A small autoregressive pixel model, trained from scratch.
Model: 6.96M parameters, width 256, activation swiglu.
Training: 8100 steps, batches of 128.
Data: trained on photos with spoken descriptions (Open Images, Localized Narratives), 101725 training examples.
Rows from block 3 of a small autoregressive pixel model, named by matrix and row number. Rows with one number belong to one neuron. Each number is 500 + 25 x the weight over its row's rms, rounded and kept within 0 to 999. All counts start at 0. Numbers have three digits each.
After each neuron's rows are labels from the 100 images, of 14976, where the neuron reaches its largest size: "responds to" is what is common among them. Only what is clearly more common there than usual is listed. The data: photos with spoken descriptions (Open Images, Localized Narratives).
# gate: MLP gate (model.blocks.3.mlp.gate.weight, 768x256), inputs 128-255
# fc1: MLP up (model.blocks.3.mlp.fc1.weight, 768x256), inputs 128-255
# fc2: MLP down (model.blocks.3.mlp.fc2.weight, 256x768, transposed), outputs 128-255

gate.248:478482505501517506429521528486492473490504506494511507501511506505494501522484526480487497525474496495520542485527492497470501530451504513512490524500496492496470483536522487515456517548497488468462480503499492572505492463488492520456493546544500499519476494487489528478535489496511467501517472492542474481539515513504505521514514545483476497468506522476509483498513522479511540536496
fc1.248:483490534489508462484481507482490488529506485486489491501516538503517523532521562475516523542468487479506516546515447495440506465471466484519489553505503472497492481531512502573468505510475517471475507520511512504490488501491497494461527478546495509499508491473477493472517483504505452493477514524501481491521506517469522555496489500445496499511519500503524498514491491484495520525505
fc2.248:457490515497487504478471482464454470475543511504543540497513485520525500503467534465516447506504480484522495515508517520474493484514510548537479491493483528476508471528438442499503553547475487521489518488513512470520521485505509492536500506455521478501533473516496485531480524511506519528500511454525481500460499499502471455567475488518484508510499469499490485483482483461453497469499
responds to: text has "sky"

gate.207:545460517505469496448494502548488518506476501531445504488541508502456499505499501516531462523509513489513486513494522542501497479475505533557527515512497460459445492503420493492494512500491519510526466509498510476509498517489532489512521511512430502470475502546553506538521508506494527526468513488498463521492505528534501511510493437540480521524458438507495491516517507491467475483534
fc1.207:507506526510475533520469502528503493531487504488469478499527487511493523514490484507509498530512558490476478499453508513528537448506491503563509517494508492496538513495457515493471502510468452526508474498509505480461510522483547484510529487522527487481451529507512492503487497452513518491487469530472480542549526473511545505499483471487520531510498503489490506535474512505456477460474
fc2.207:485482500512465522479493480506499531533490493509508512486511515467512514508481482488490506461515504515458532531508509457501483470479449473510538488530517521479498480514523520502517475513472445543483490517508519505498505535537519483525528526461534506471547571489491543488508463485511512510469508507487495480518532467479518476497455489469502463532508501475513487493449419502488494481534
responds to: text has "sky"

gate.401:449501489511510511519513510458450487506505479507465520467482464471490478492504502512501533492481500512500480488552490506554514475448511521467509505466519473521483524470486508480482551523497489537491539478476533535483507514519519551497532524464497526504531515458483545467468480492521510516489469522472511497518504517566519474502534486508501534511513493480512514505521438505497534503529
fc1.401:473454496510492501460478483473508501476490505474509454513489515505473530522471524472476468548485533532504441514509543551480518487495457472535489488549491554475519522491466481504485485465465496509493489520535527502453436500470518472496471504487494531497504511487469519483474527548485474503523539478485507519497512505526497524532448519509508489423494490435527513506518471505461483516492
fc2.401:427449483500521496502502478489515476470481512505488515473488508510527486499508504523554477531526460520510498489506512464477461519538512526490480504543488537561493508437467517501499556496511510489498514465496491483484464525505531508489507489535475485501519478468483509498504539494502490501476519500492493506490450454530455511530483523502514557522507495519510476460558516520510464446492
responds to: text has "black"; text has "white"

gate.585:486500486510495461495521494494483512514491521491465497524537535483473479497491493495493484564458487515483490519494472482513454490488497571524502468537515491466533505477444458502510503524507495500530509535516482539488506502489481524494452526465500504502456495490497515500548519495518507530452482523508466499462458494518437456513493491495511509514506470496495502463494517465502498532501
fc1.585:540473483478468491493487480507537511435516487502488517517490504560547523500469503499486457503507500478493480499530491531521520515523535453502480515525530504506498440510533546518504548475502492458515514536515467466500537467502522476446534470512502520500483483511494542468474479501510520470535479467487492520581503479542517497482505509502516490479489510486491502509481480488486476511536
fc2.585:489494491499492517492504520487523465488478512511470505559516485540480473506507453500480465561505481516532478503477498496562470519540503539505475462524441441438515522505470475519496549488523491490511529528525467530494473497487525524505395511532453461498522473514494487520525535503498474504483482479496513507500488452535492490526529525491537526529537501504529478511515490542520475498513
responds to: text has "wall"

gate.625:515479490473459494487491514525510528486472514494454494471502481477495475509554470450545462517492544476502507483493518488539496464518575468537521521500526481535481497460467496503506484496482494494504494477478433528505488518496490510474487441519479504485497516481529463512538457555498504526504514506493470507480536501504510518478493479513485508531504464505520496510516523466505548481500
fc1.625:520497517468484515485515525486516526440486497488481489494517517496507517500514514483550489494519474528504507517531452478493508570453508491480493513477498457560500502482539494508506533462474462493503474502479427510509502487514466501503484507499495508473477457507492495488553486530485494513459440482548500486494505525476537505464449507516477508464522525532526522496492503491491519483497
fc2.625:499510485510516490491485530511501512487535486479521516488505507467478487480543514512552529551493537524508505508485484523528503487463480521514474460502423497463511506510464490544498553488465480494527482481484474513503521481486469490507482528470493493468511454532519486498506573530514479478457535513493525506452499492487477513505481510514553523501525507507512513536469532493472498497486
responds to: text has "sky"

gate.687:514554500489511487473504529520496495527552487506499507459533508475461486514506511507544491470545502540502479466500493552536489490506513453509535530476477517520469507462522553515521504460483488529495518532530555509515491515489453537532497517481514489465477503472474489508485495501519517507511488478497501496488489523515442498508497484555521479509504485515463519473517470516480488512564
fc1.687:501498448535537483521476464474519516504455489487535515520503499523543540468475496502461523464463428529445514477493484522474510517511546518508489486533478452477511516505511535505471465455496435485443507490537496510450519491541496472482523473473483488505527507535469509492558485489507527470487486456511502483562501510506542480513521455512471501507526484528523491498500521504524514504433
fc2.687:470498492507511483501469479543523449506472516466501540479506481535507495486476490483457526510523499455537502467515500447528517489467497513505471478473492470500430507466508522514508447513544492490509482504437523475506502468451524484509482538486497534500477459539540531503495468478503482504503501525492513479539469529468524536485466444493492452461466534488497522524490504518524473523473
responds to: text has "plants"

gate.237:507434489492474492520498508487533525435482506480481546520517524552512508503520496457504487512493494507546501500483478493483513510492476481507511514513484492520495464493515573490501507497486488497499539534493445473514546508476523484475497492485511516501504480515476530461471487501473512460556481479486480522515510510548527552474473558485542457499524478483510515503524439523505473476536
fc1.237:492525512469469534490489457518468518520516491500561473461481468458500532489503485540527520500508527454489529486508537500490537485492510491464527516479498487505439507491537492505456506495484498514511453408507532506547471482490491479504552506552511485515533573502511506516491434497489494513523502515488493504472565529458533509494498516453489491495507505504490561492486528487523516471495
fc2.237:547487487491525499512511498480552498489492502519466509532522523514504479528496469488503509550437485489506489516500473501519457496525484545483489476536487438438526532468445472494493509503516458539487564535511487440505554507519494507482461516479515525510463470519490465512528549477511485485497504509478506493533478497554473478510506499465528514520559509502508461493511530487497518537494
responds to: text has "wall"

gate.564:502496463462501516511472498508516515503496502510490501475507503502521506505507534511530509545507495522527506495542531485482503524510529473458525525515515521465487521481545501512508481494480501481461523539527498449492534489518484494480590459483505518497516453469444478488496483507506478537515522523501497483527469524532466492444470516507490519513502499520508494474483437511498526518555
fc1.564:470495498446468482474526531463446508478516481513439511475522523508491513508488464498482517558530542460497495513509467497523508500503500493498500481520483540532510500457501518483513482485507519487481523465510528526467505498527502519489534485502513530513481481508513508477509490516490503503527512530502500497530490487512539544446474465509474525493482459480482528536478521471473510524454
fc2.564:485479535506544513482515552491459489496480524490513502513461469513480503542502496511486477484508442499551537490484494488479500513488482501444532470539497487493509516488461481480509563443489492481530481511504503509513504493492507498481496543479498481508479490463460513505501430517472491481483506509506482500493467487529506507511547475513496467520498526495544525537531515504478505447492
responds to: text has "black"; text has "white"

gate.216:458486483523511485470488465525500491472483522511499487533500499501507420466511520518510496529502488493516516535543473536433484471476478506512478511487515518552482478472460504516502496487471526497493480497538502524520503471503502530502463448498497491485507517513493499509473483464513494532489508467524506451513507562514528493522457485482497515454503481438497519491494524514462485538498
fc1.216:517462524512493492451493436488490487511517524487495469431500520507522481517506480526476523562528469528483521498513498500495511483513473499489466469531508541491529482511504453517502522500501484543497464549488516519513498502467483496513498532542532480509489526489533504495479506465504492508580507509498487475485538510493534496503421551482524465485467490492510506481455518461482505536499
fc2.216:522480508495514481486509520494555487514513463474489543505511479475489510503508515442515423511491502524480484533498548519482481530518543513526502510476520469486527450517491519502534565539499463472504511513481464491486519505489494465490479508481528493488478522502443451564531510521496491530509454451481494494506466486514460488544511526434488488494517467532453480494483490470527502509494
responds to: text has "table"

gate.387:489576494488509467459514503469524531463492527495463481503517497480492483498502508469510513495506522536479534512501436462505476497503511526458494451504494549501517507523514466434528571482504512467542529519505456493513531546517515541504486502487470490486468503504547459521506493462502505514478518538509508506487483526559486482505513463517512475511474485514458492489470496527500507471486
fc1.387:552535515488456498517498511475554483478529523524517513453499540519505531557513475505522434562488461549505533471515466468484459505506466435541537491493512512504518460494493498528524518491490498494492505550477480413497547511488531526497496524512519523476502499503472504490499495504525479516460511497507510488488500540532453475504485526523531495459542496538488510513464488517477489523520
fc2.387:572521507526468505519508488502474512528528496492521512510464477541501480496553480516509521557474509495487469505491517514486501485513505482527489538510531475490498471518506527521500456478494466483520549494527487555556477499536507553479551487483462494501476473511506510501550466471486498481483514463482504508529476446533488476428517486468536487458496490501502488457545509517511497512519
responds to: text has "wall"

gate.725:514527512500566472481520528494514530464527491504506527509522545495449463503515466530509480511511497502587488503514509502501469477491504484507450484472460505512551487452513541547529465486496490470500504450523508544477462509482467486499492480484457530493505507502496503514493506499510489537536466530530509485481489505488465523523548516576496519472508491460459513504507523466501492499487
fc1.725:538501465508479508506526543521485481520506481535450524522472511441507479462502523487528517455523519515505490495511449503499506525520482504496540466491430504503465502478536489486537502498482493510497510491496520464497500508543450511535484491565525527500486493477489539517498524499477500485455502486511497514468476551542516521540514547455522531519526525522525426462499490540474508530490
fc2.725:528484492480493499482493501458479510485504532523560504483484502507504502496489498487457563522500508514559481509427508478516477483503474545508504461537501482482513525495494527538482491506479496464504512488506491495523482506483553482481481458443533522499540484509533428450485485525486522497526524485480480495477499485497511476497475486504542492520507475514496557489468533567511532509536
responds to: text has "sky"

gate.487:533556500487506534553556484488460515504514527509547512495469460541532484516487501476531507496537485511510509510498502489479520457495513482492502538517478531510493506480561515506496459451489482520569520516539498487537491503498508462514544543453468458473524502524481511483478483485528527511521459482543485500502482484511495494467550547505485463499486501503480492476483492471519467498476
fc1.487:489493513515514502463482497496486502468484486520476456544515483446503497491496460531495524518493503505495495526510505493485473504465529527476456469504504523521482496473481521534505459499447464518435515516483481515465493464470503497503496481497524502485561485536491459506552539465519500508478457502561465449486499500553499453472499479556534520542454480488507484498466515487499526476469
fc2.487:527461452510472505517478490529508464531478524478485556455537492509456527522516527460471525437523513482506477496506534535509500527481528476517489489490511532495475521496530463465521509485474507486516425509545521524508494528465497463514510541512488527478493483536509469494486440504489495485489503552478521536525475521472508513485517526467502475465513509528479520486499488497540484488515
responds to: text has "people"

gate.549:494516495507445444525486485452500540552488519520482496492480435493511485494516492494539476547516496488523496464510476516462516453520510503541515507494534491483533514496498511504515498496509510519523463506489508503527499502510498561502461505509533526502495526536566525465468484529501484516464546518486529516465544515470489486549476497500475528517499510486508503489488477484543538482529
fc1.549:519471432513540470482536535472505469522467489494524483471458468522500480485523511468472496443515495498498495506462477515491507528539514473480521500540486552443479492492477474513501514469512532473499520531471496502531528510516489512507506529476460562500523492466478504533498562465476482516492533501473525547471509503542460503517489477484519521568490486509521519497509518510521493493488
fc2.549:498503513492538494461496503481473451492505506549488454504511498473479475497505516494508532474508478525532535471448484503495446498492504491438516481528493491515498522529507505489505535494492502509533497479418489506504458463488470516489565481516450509503547489499474481509561544462500526534472489497497496505568522525515502520519518490494499503506524489488551510479516508508526512490475
responds to: text has "sky"

gate.408:504478485469497523489456517528469503498518495484519474494495453492552520486508521460478484536473498501495555519523515503490456512511528495484504479496473449501505508518520505537506504506491470492509485476452482506506464459540479496450516466527514463490526509484484491493511457487517512517513497502499484519476496493458493493479500517457509503538511502523524481452446541489509497507493
fc1.408:519513486474482508513460506512504525522519505515505483497536485518513531444517507508424481520521501489518492458514518542511521503477519482509500545511495499513517528503484501493518552487489503494453508466514510503442478509467490502479545479535471519465501566505475508498497478513518520540480511483498504524520487529465483493523508501446545479474497500474531524448509482548479556496473
fc2.408:508504458521528486532477508452546516489451491503478522518530459545518470518521499458483497513476529542493521504503532500492489499571471539459486476502494473534545499507500494548552505488531470465488572515466475468503488493536491529518466481487506495469526505495520512511508515480511506507477542494507514513490488512509481478530525540479555486513537515519525506448497464485527478501456
responds to: text has "table"

gate.416:517521470547558482504450535476498532511506493469499526499476477489493526506509488489540540457515469534477477568521565452491473502526519465490449516501467475539524518466510535491503435521504479469548523498551472531551513530501503493493536501492559458501472461466501468526501474480495526491513544493513499496508544507478475503490472535528489550527505504491505515492482516450540476477478
fc1.416:477512484477484489514499517514503520533458513544519504505506487441478487554524459508515520491469539507524485511496489503468458536487506434525522495476471499469503520482460575525521537535506494525493476491516563464434519493502500508491513547546505527483523526483555522485473485529509464456524484490496488496519494472546506465494586484524528521479477489524499510542520505527488463523473
fc2.416:444493511499485486544507500495527510522497505487476579508477519512505489530475518486510491512478476470499489523574465502545469530464478539501510475496469517467484485506465483498489535502454442483500456526472476503446546492485484489488524500505510495524502523486511519515489529469506512513503494523492463459465465480491524504537460494538509506516546493493464546523525506500526531479497
responds to: text has "people"; text has "grass"

gate.764:519506516530471484509527438517515491493481528507490532506535532539487502529470492458509498528497454504480523508503503517464486480526461517509489492505523479468473496539417494509476485512521510509485521501497526484518532446494466585453522488501486494539459506498504493487442498476510525519450462472479490474495439512530497487462493501498504464522531518495527529480518464507514495489522
fc1.764:502501503486515487486493496495494496529499496492544468539469515502487484484471506497515501505534534489567512490469494503539480548519485469481492498500457512483534524550488493537488482485448529496502497501504525473488509532512511494517491498501528511489527557527530505485479465520488441479476505502503488493491497468466494535558505491507503530519509489497521523518472510511492510463486
fc2.764:436531495497492502511488475486460541506524472512506520535534499468496556447508534503530459533479540525501487525511549506467523482474494442511530554529488487511463524486512466501525495480476493492500496475535517492497517509477529473481500498504498501517522478498523482521522473480505527500509498529494515486497483480486508530491460480513531541477530512477481501489517495503490427408497
responds to: text has "color"

gate.610:481490539498475521496463492495508530482505499550511565494499484504488478498502542480508513493515518497522497507502509526503529506504485551456496453501518469514519530451473547465484495524492530482566477517503537484497527544520529522502496572527479430498498505546440527484510478497527550487510521474527501548492509501495495512535527480509505451485498487468503472500498488525500459476491
fc1.610:526507477504525504465517486479539514451516517499493521512496508468505476466537492535484487471498490523513510511470520465548513493496530529512488458510466515506484494510473469463507471535481508490498533504491479553477500510460491466491509467489500492544486464529490468516506538511470515512485517508542518494507485474516510509465526521483520519558485510482520445513528479467526513512506
fc2.610:473497485526455468509500552464494525494512501489465524522487488483524508495507490515527490484527550506497472510474513499480462558515551519494490486499497496485540503490552520487494487506503490466506493502478495505477497525470484497489495515492481463513504502466485499510535531487468439514514457473493503490497518491536510547490526502519537517495541503509520497467486492522493527462481
responds to: text has "trees"; text has "grass"; text has "plants"

gate.694:513505478409486499489475493500413480492475524518484524472538493494494498492486501504489501516496480503541499453506519480506496529515511504549494566504520475483485494516502458476503468492502536457469484504499449526492519514508485491503498459438467508516523508531522515485532519500482496497523481439501502468546473493472498524513558461529520514500478468495488518487499478505526526450504
fc1.694:448482500459466514501489500518484500478467518502505505511534494485522466486533499571499518543458502496575524463527527475495486509516505494542502545487534504529477511466458561497466493542481501496495482505507524555498511510494517466520478503460477482522550512525497497506463511458489479535511468476488493531519510495541528475520495551492456531478503475505490490470496495509510513501533
fc2.694:491491500489445508448534484473492469529497481459481515506519520526490486477504482506528425444484457481520544508503505509505488481490504500512539471530479525491499464534522492519529480498464494498494515455478519473536524467534478515529510520468510515508526533512490543505544500506513480497530512483513522530510494451499478499530514518509548461486508499456492560492450514534511499453488
responds to: text has "black"; text has "white"

gate.742:500505450521513463475507469450516508482517476508460533526492488485522491554482481506477483511471541451528508514503468479469543485450528521468485470504505560479493521492450500525485530556517511509516528510497496547481503476499503497515473460528546489501474505512570512479484503491525486539531507490509484505491519475504508499499509512497472492513564489484454521521484462499513558517496
fc1.742:506542518457467504504463494471468573446492491515490517535513494505463484484518454498527492506493512437549465523481507525521517495500478508492459518506466449483518544471486558482510509497501507504502534508489515517500516487516508485454502518498523490540445521497559546510479483507507509474473449497524506478432526468471471517507514475541487517526499487485489516504485530502512467499526
fc2.742:498498494529514509527508487510553497503496507498464500502511473523512499512493489559444489533499548500504465474519493449459493484540483495511471490520564503521470451523495443507486549440490513483509470506480465455495494480464506517476506489488549490446499450520515520484481474468492491474532502513493503470511504489505564497538534487528543481504500503501465493508476472514500495488493
responds to: text has "grass"; text has "ground"

gate.231:541554503503471496524465490522522502516493515511560518511442468519510505515498488485470516457513465455440482513495476476468479478485505514477494514510563419491478458516478515461448501515507490480496502502517483460558491510516525495496471506488491467516506485507487511504459505500537515540520468454513496498518512489545452495481549464486480483514507499539520520506507499506535522505526
fc1.231:571533491502484544538493486489490507535528509498516546464502486511496510509477498472485526488523514496460499500484484510489513414475530528516521464463523475483487519486483469490493517516525514518533487489505514506496531492542514482467526512521474507503458509471485528529472500506497554488505445466461478500496490503502475511508542505508491479518516496501521571461517473509494501530522
fc2.231:503533501524456529538473519511519488491511509506549500466517507503482482537508495444541502494510477504466483498498502493465498439517500532514483418502504464436504469496488474526474513490527507538499505520481495461503503502570492514462478539508525526509514439479497481517510496471508536482527493474516509497499532504496504484495539501453512493513468488520530490524530483521491472535532
responds to: text has "grass"

gate.376:482526520466558497507517475520474511506463481518509532551481485510480509472491508508519519478495493492467484502476537513521456487512506490476539515498556472484488524562511503432472493519480508469496525534522520524526479527479502478496534477465470519517530493494498511497492512491491495487486535505484494538539503497516516503476442519518489471469542494506494486527535485527501497483500
fc1.376:497499511493473500566447513505507486457503491510494558538514480546525497514519503502507509515524458463460497489488532465525542490511523463529496474493525509494504458519493464469547544505482523475523503487508498533484521499470463514495547510493458480499484492530459479495544511515528521483536529473502516492482518488504531483536499510530512494459495490472480468505479466469503505495516
fc2.376:485492483505554482497497522501469491515523481507518494520486515540511518458491488487469465473505507498468471481508492458516535468508506446535519519500550553488524530507514473502479537416508524441496527497483523500484485492493500483502531467473472510503453476501489514470516474496520493485479508531518480503545520505499495500482546478470509480505507488522513487541534470519451493487504
responds to: text has "trees"

gate.726:497560517482505489536527462490492534476499535464504493515491501517449510505503490505508522463508587462540508492440521492479493451524509453525479508489533509532522460479528489549508480496482501515494492522502487480544493531486481529510499521475501497533516500551519504477494460526519513486498519508475488531496494521518477531504516497496495565511526456489446533502494517444497518454541
fc1.726:476505493520454506523467465482499462479476513477488559514517531500494489540534527520515466488515506500540480544464512476506448506521518488538508484494469524536466489520508500535551563462504512512475506479452497496497515464525520481535526516425532490473523476479504494543507515485451476489502533454507505482481482504535448514493497509527517532544488502491467502495473561508475484468507
fc2.726:495448506483506521496502549474532461506509480498476533463498509542451468508529508520533465491511512487503515482493498501500490543511499498494480493504490474505472522548477526493536509475502542498444508501493502493444506453502489485505529532487527495473488467505514525507550494451492495472523484450504502492474491504531518488496500486489453561492469490517469537471498506536516407490464
responds to: text has "sky"; text has "trees"; text has "grass"

gate.482:480504532511445498551490440522482484458498495528523460490521556486452537487494470481511517533471550465480452511494524548478496482503466465524478513497488524494482497467479481500505549474512545545483513488495577521504464497473544454518513578474476513513526537516511543498517527505494487475517499518510487496492509494467508489503456470495515499500491497511504534455446487511507498513527
fc1.482:545525489472517494466466481547522490459541468504540533468492481512523517507477531486525490469471502493535545501483545513484480516470498466472511588509529467500470471478509469495543495502518512466500496522545546519465481506492491463476538477480476525538455495508473498495482504468506481491522524495501531482490513516514527504452551499524488475485461489477471494516544507491479497510533
fc2.482:496465495501513518515517453499526514460490479545502488490500518513473474504469467487462513524513500487523490452462476513537507497508511499514507534506491507514534524478469507497470506518507522533479505527489416424528524535491472487522557491515496513513472508508528485460463494513499543507499500585491529500483496470510514443497485514480483508542509486494476483480454505515492501483548
responds to: text has "table"

gate.735:494538479499497490552484516488434490470462489505484564471511475483537538511525526482530522504485504491514510494489516486466460491498515551477466532495532509511509516549476479509507504560489518540501504516508465538493486511516507456478483504512491478495485490488492511462504502478488523478519509507445491505480451489547527478509495512557491551547455525493513528521489458509544496454517
fc1.735:496523513479469557539506491479508497532493495538511501531507478464517496485514513462488475498495497509476531516485503457437474543499505522534523495504510514492477479529468520511513498464485507498513494545480489485523496501533482473490526438431467515478497471505503514562583476503467525495487501496514490540501492524461516528444496528472491474533466494496517483520520503521511545530492
fc2.735:562542479513520538478458511511482511537495518490499503504527502495472520496511482522497523460500501507518561497487505495487523508483473511547493484516510496510472508464468472511484490458518515543535473425501521532529485494470463516512491491492508523486528530524500516484486485515501538531538454487504481539480511519488505495468519479496494462460463501528536488512505550476481494495499
responds to: text has "black"; text has "white"

gate.368:527512508497472512436440481504485506478512513485466514519530534482471531491518509454521447549536532484523451541533497523504510514499501475525495518462489460512504484496449514496481481497492471509515480470494485490495544533486555545500486534529542484477522505520509519474515485531507429505482490448505483510459555503488503498497512503530526519516513502464517498514481484505531549498552
fc1.368:509476461494514464484456462452527520511485496482487525490480507523512452534497488523494470485478490492503499483500454468528476472457537475501473471487484480470516498466461499463523534500491519472509471513515495528469512490485522517492495493511535489483473435541550489470500534480498498492529518536501529479490515519475541533583521553510479492493492514454499461504518491464479509505532
fc2.368:544485494492502497536466510544513476472523507486529568498511473535531506505514474514528461511510500474499499514521489529495500497522515465517471527490519466535519459522479477491475526506568526501514488491499486503523553473521516464520508513505556463493467461502467472485470487524513488500490542531531521456474501477496513505506532513484469507463517503509538464488487475470514524491498
responds to: text has "grass"

gate.58:455496487514473487514491520517525551479514496500538520535485473543520504517519477477508457521506484504489532498476554511480503518517477465535516479518508490471466519498485492520529536444472535508501502503507545529497458505462472517508502560477487480477524542549470500475523448534511509520470477481516474501510495464506509514497555479498465481493515507460471530486490502499488495491483
fc1.58:539500489506486443510494538493478480496492458503544521521516524521540531467510547540505495498524447501493484494498479516510534492508538476489483525497493537512511447490524461434471447465493481513503517535508502506534528475488506517533516567470520496501480503513491487497537545501493491505483509508513509479533488499446544490536536543441513447496495487539501510469516428478450464491509
fc2.58:529498522495492494493503541557448491491508542554523483477482490482500492478512436515487505479499512483493466448495516483486494490520500501482482536495457512518488515530530538451452524464512509492480510479436501531535516528500481504482515513467459528520481491522466506532476544520546483477467487498481500446487519508498502502537517529509524491487471509528511522500448519534531501510506
responds to: text has "grass"

gate.46:561477473474508498530496476511496495527474501506506492482539479480504519473550508517504455522443524450458503501487510539534490493542549479530531465490570494492492550505470504462534541506500530488501494500523514498521541516486494495515517496458489493518484514530493528536528487483506522486523489530445464493514494474539485489481544480505503479509516496516491465479505485510491508476562
fc1.46:504498500519464463474490538499494521524502497444466516535500498504478513500459495423491492536490495515538483536495491476505489463491488502543512473511492454513502502519515514490477504465498490480519512471498421494513488485558529503458462462529512503481480480466509480472525521514530490496482505494513503500494585529519489513470499508516539513491520506553454445523491492464459531490489
fc2.46:479479491485482499524457479506534506492528492497488496516445555479489478520498513527497461532520499508458500546525474542499501503498548503513547488491496500507495505475506491474476542543507512470524505494525509465492516568505472473473530508501512457511521521483480492508511473519493550508527510461485472511471504489513494542504468515483475533506493513478541455494513484466486487462543
responds to: text has "black"; text has "white"

gate.28:495493486473457504536481519505497553492493509493470544506532545461508483506495514491485496500489530460501523511499455503520516513518465531479545522514470486517520507461489510495507469480485511506478499499500462516501527490485473510505529474471506453471552529471510474507479524489511485515563480488493524498525509475506494515509515463510467538533515454468485483502520472518496537488530
fc1.28:442488541498508529469478491498515513475495527535508510499535501474482533523455503485472511524503451490483478496486530489468524473510487458559518469542498526509457484502480476455514500546543497489507516516504467505489503502548535517487479467547496487469466513508526447480491462513474535497466515513508479479481456504533494526485443480480530520474537491503489486465486522501525526513477
fc2.28:465497538502511530547515453515515540566507440505541514481484486523496502505518496491501476533539522493464495540542503493456523470518494524479493501485498520482520509489432520507488474513502515513499469529476517469517504529471458496493510509560501518541444496532502527515484535496498527484521485483489501486479502470474502473515516488491517501551478492523456473463540505497525518457460
responds to: text has "black"; text has "white"

gate.620:448541515457512493532492504485504523494463514482489532494502463502484502502520499495516518497527491473500478541480502536498502456482500527540464480494522571505507520462488545509519515528482505468500486517532520499522522528470538444513472487470468494539477519503504442486467494531521525475519522501518480507518512477502490496450487488547474492524524485485497555529489518467523505491498
fc1.620:455551500509504474500486514501505534537496518538452570545483483519529468490517516489539559478485511520473476522493467475474491465488537494536498487513496500525504483507550450489507478533487501452518511500514502509482508478497528498506522563503515494507533503505522442487488496486470499455508496530503518516500500506500497508513514500502535532543530476511505513531498539486503519494500
fc2.620:460504502495494476493468489511514512525506507497534531518523476506543478467493507473527478513539460459503475556484506506506476502512512534514511470509494526508495496536497474482511520505481502523515516481509480517487518494501487474542497517501515511539515472515523473508500478465459469456557480481509493503437488491496451535531513526454522517555484511511494520543496539480460516473485
responds to: text has "trees"; text has "sky"; text has "grass"

gate.382:512521474483503487494538502507482531460476486525499508504521505497504511496505501472534513465468559500506476494485488484513518480492527540487488513507504497505505482472485542510509478500481499495531536492462508531513520493493442507450548462480503516516488524497572484476520511539483524505496525502503483508492526469528515470471477448540517514480507463484546492540528518459496517506485
fc1.382:553492492485482519456527549508500493477490505497455463473482529504496493531506526468501498506524547537457500485514454497517478543461529522467532430516454505477490516507557471551535516508487516467486509545518446479450503503485471527512456474512502507485514470479495490498521491514529464507522473517513490512501534527507505484498485490495514528525523482502500477507521483510496504527507
fc2.382:521489468499541487479510473482470488507538523493485471497512521473533517472484484520475524474490515490480537508537500524535538510518505474472493482513458456487507533488456505535488552501498464496534487513504455458492541508483497485519440505491471500483523494488507477527490542507530491516493494515487552500466509519489480515555482486514521507494545475477466499502492542462468563498485
responds to: text has "sky"; text has "water"

gate.192:549547526478533489493505499504468530496520472491509526480511477505491512519519519453543496524514535487513517498492545523489522460488475484509508549471525495528525509460440524507502524436474493526500473461517565513517514490478516496464523464493476491523516524490510494493454475543540498493506488498519495507516531484454494516513486456499519482489486478461475540498514483473526505441503
fc1.192:565500527492539538527501489525501454474517493504549454469496516504527512481488519482476485503493493562515522490490548485495498516427506517480463503481511540528515510517497469536491513477508455470530513494477478502493434519517473521489505475535506479489484515489497501505470490478496536477513494524499480529519524470486471498472515498507506484472456498523504529481505489494499479515501
fc2.192:460507492492512469509474475515476524516502505521510498467450491493481507487500518456486487514526452526495481523543490475483465482494459501518523510494543551528496520520504482482484531506544502525502496526434474509477480504586475526524488449559500532521450498477542505503506500521504527514487498469521466496530496485479495511502548513478443521464509484493473502490476483524527518501543
responds to: text has "plants"

gate.30:496511493490509481486482506511504498509502519451511530509536522483525493484529535465494471548492507534461486508525493494482491490505515536454481500554519540487576519506518497549523470505481450483558467544541486478471517496477495527475474482470463493464502460512480463525536458518522540483481467500513442525494485481508500457435507475498472525571510484499479505494507501505493516534515
fc1.30:479531501480486480478487522501519512530450516489506476517513533454494523489545545491509503483529439483461521519526488477502507517512516531498441464525493533512515526514514493557476484511482432496506501499523439515522511530525507520549485444507517519511521502474514452480500463519520487493475491500512480506536477522445480512464472519487495524552495506517507510465500515486500537495490
fc2.30:518509500516486484512493504497481501517527484468492478471481542515523555509495506500531480504471516512515509523480522495474530453503487514515545512471508562507455498480529530506523465453479521499481496495505533520472507493484504493523555471535497502462519514428457509507498496520535436524499538492475490485459517494452531524488473488526486503471514477482453513470492523529454473477468
responds to: text has "table"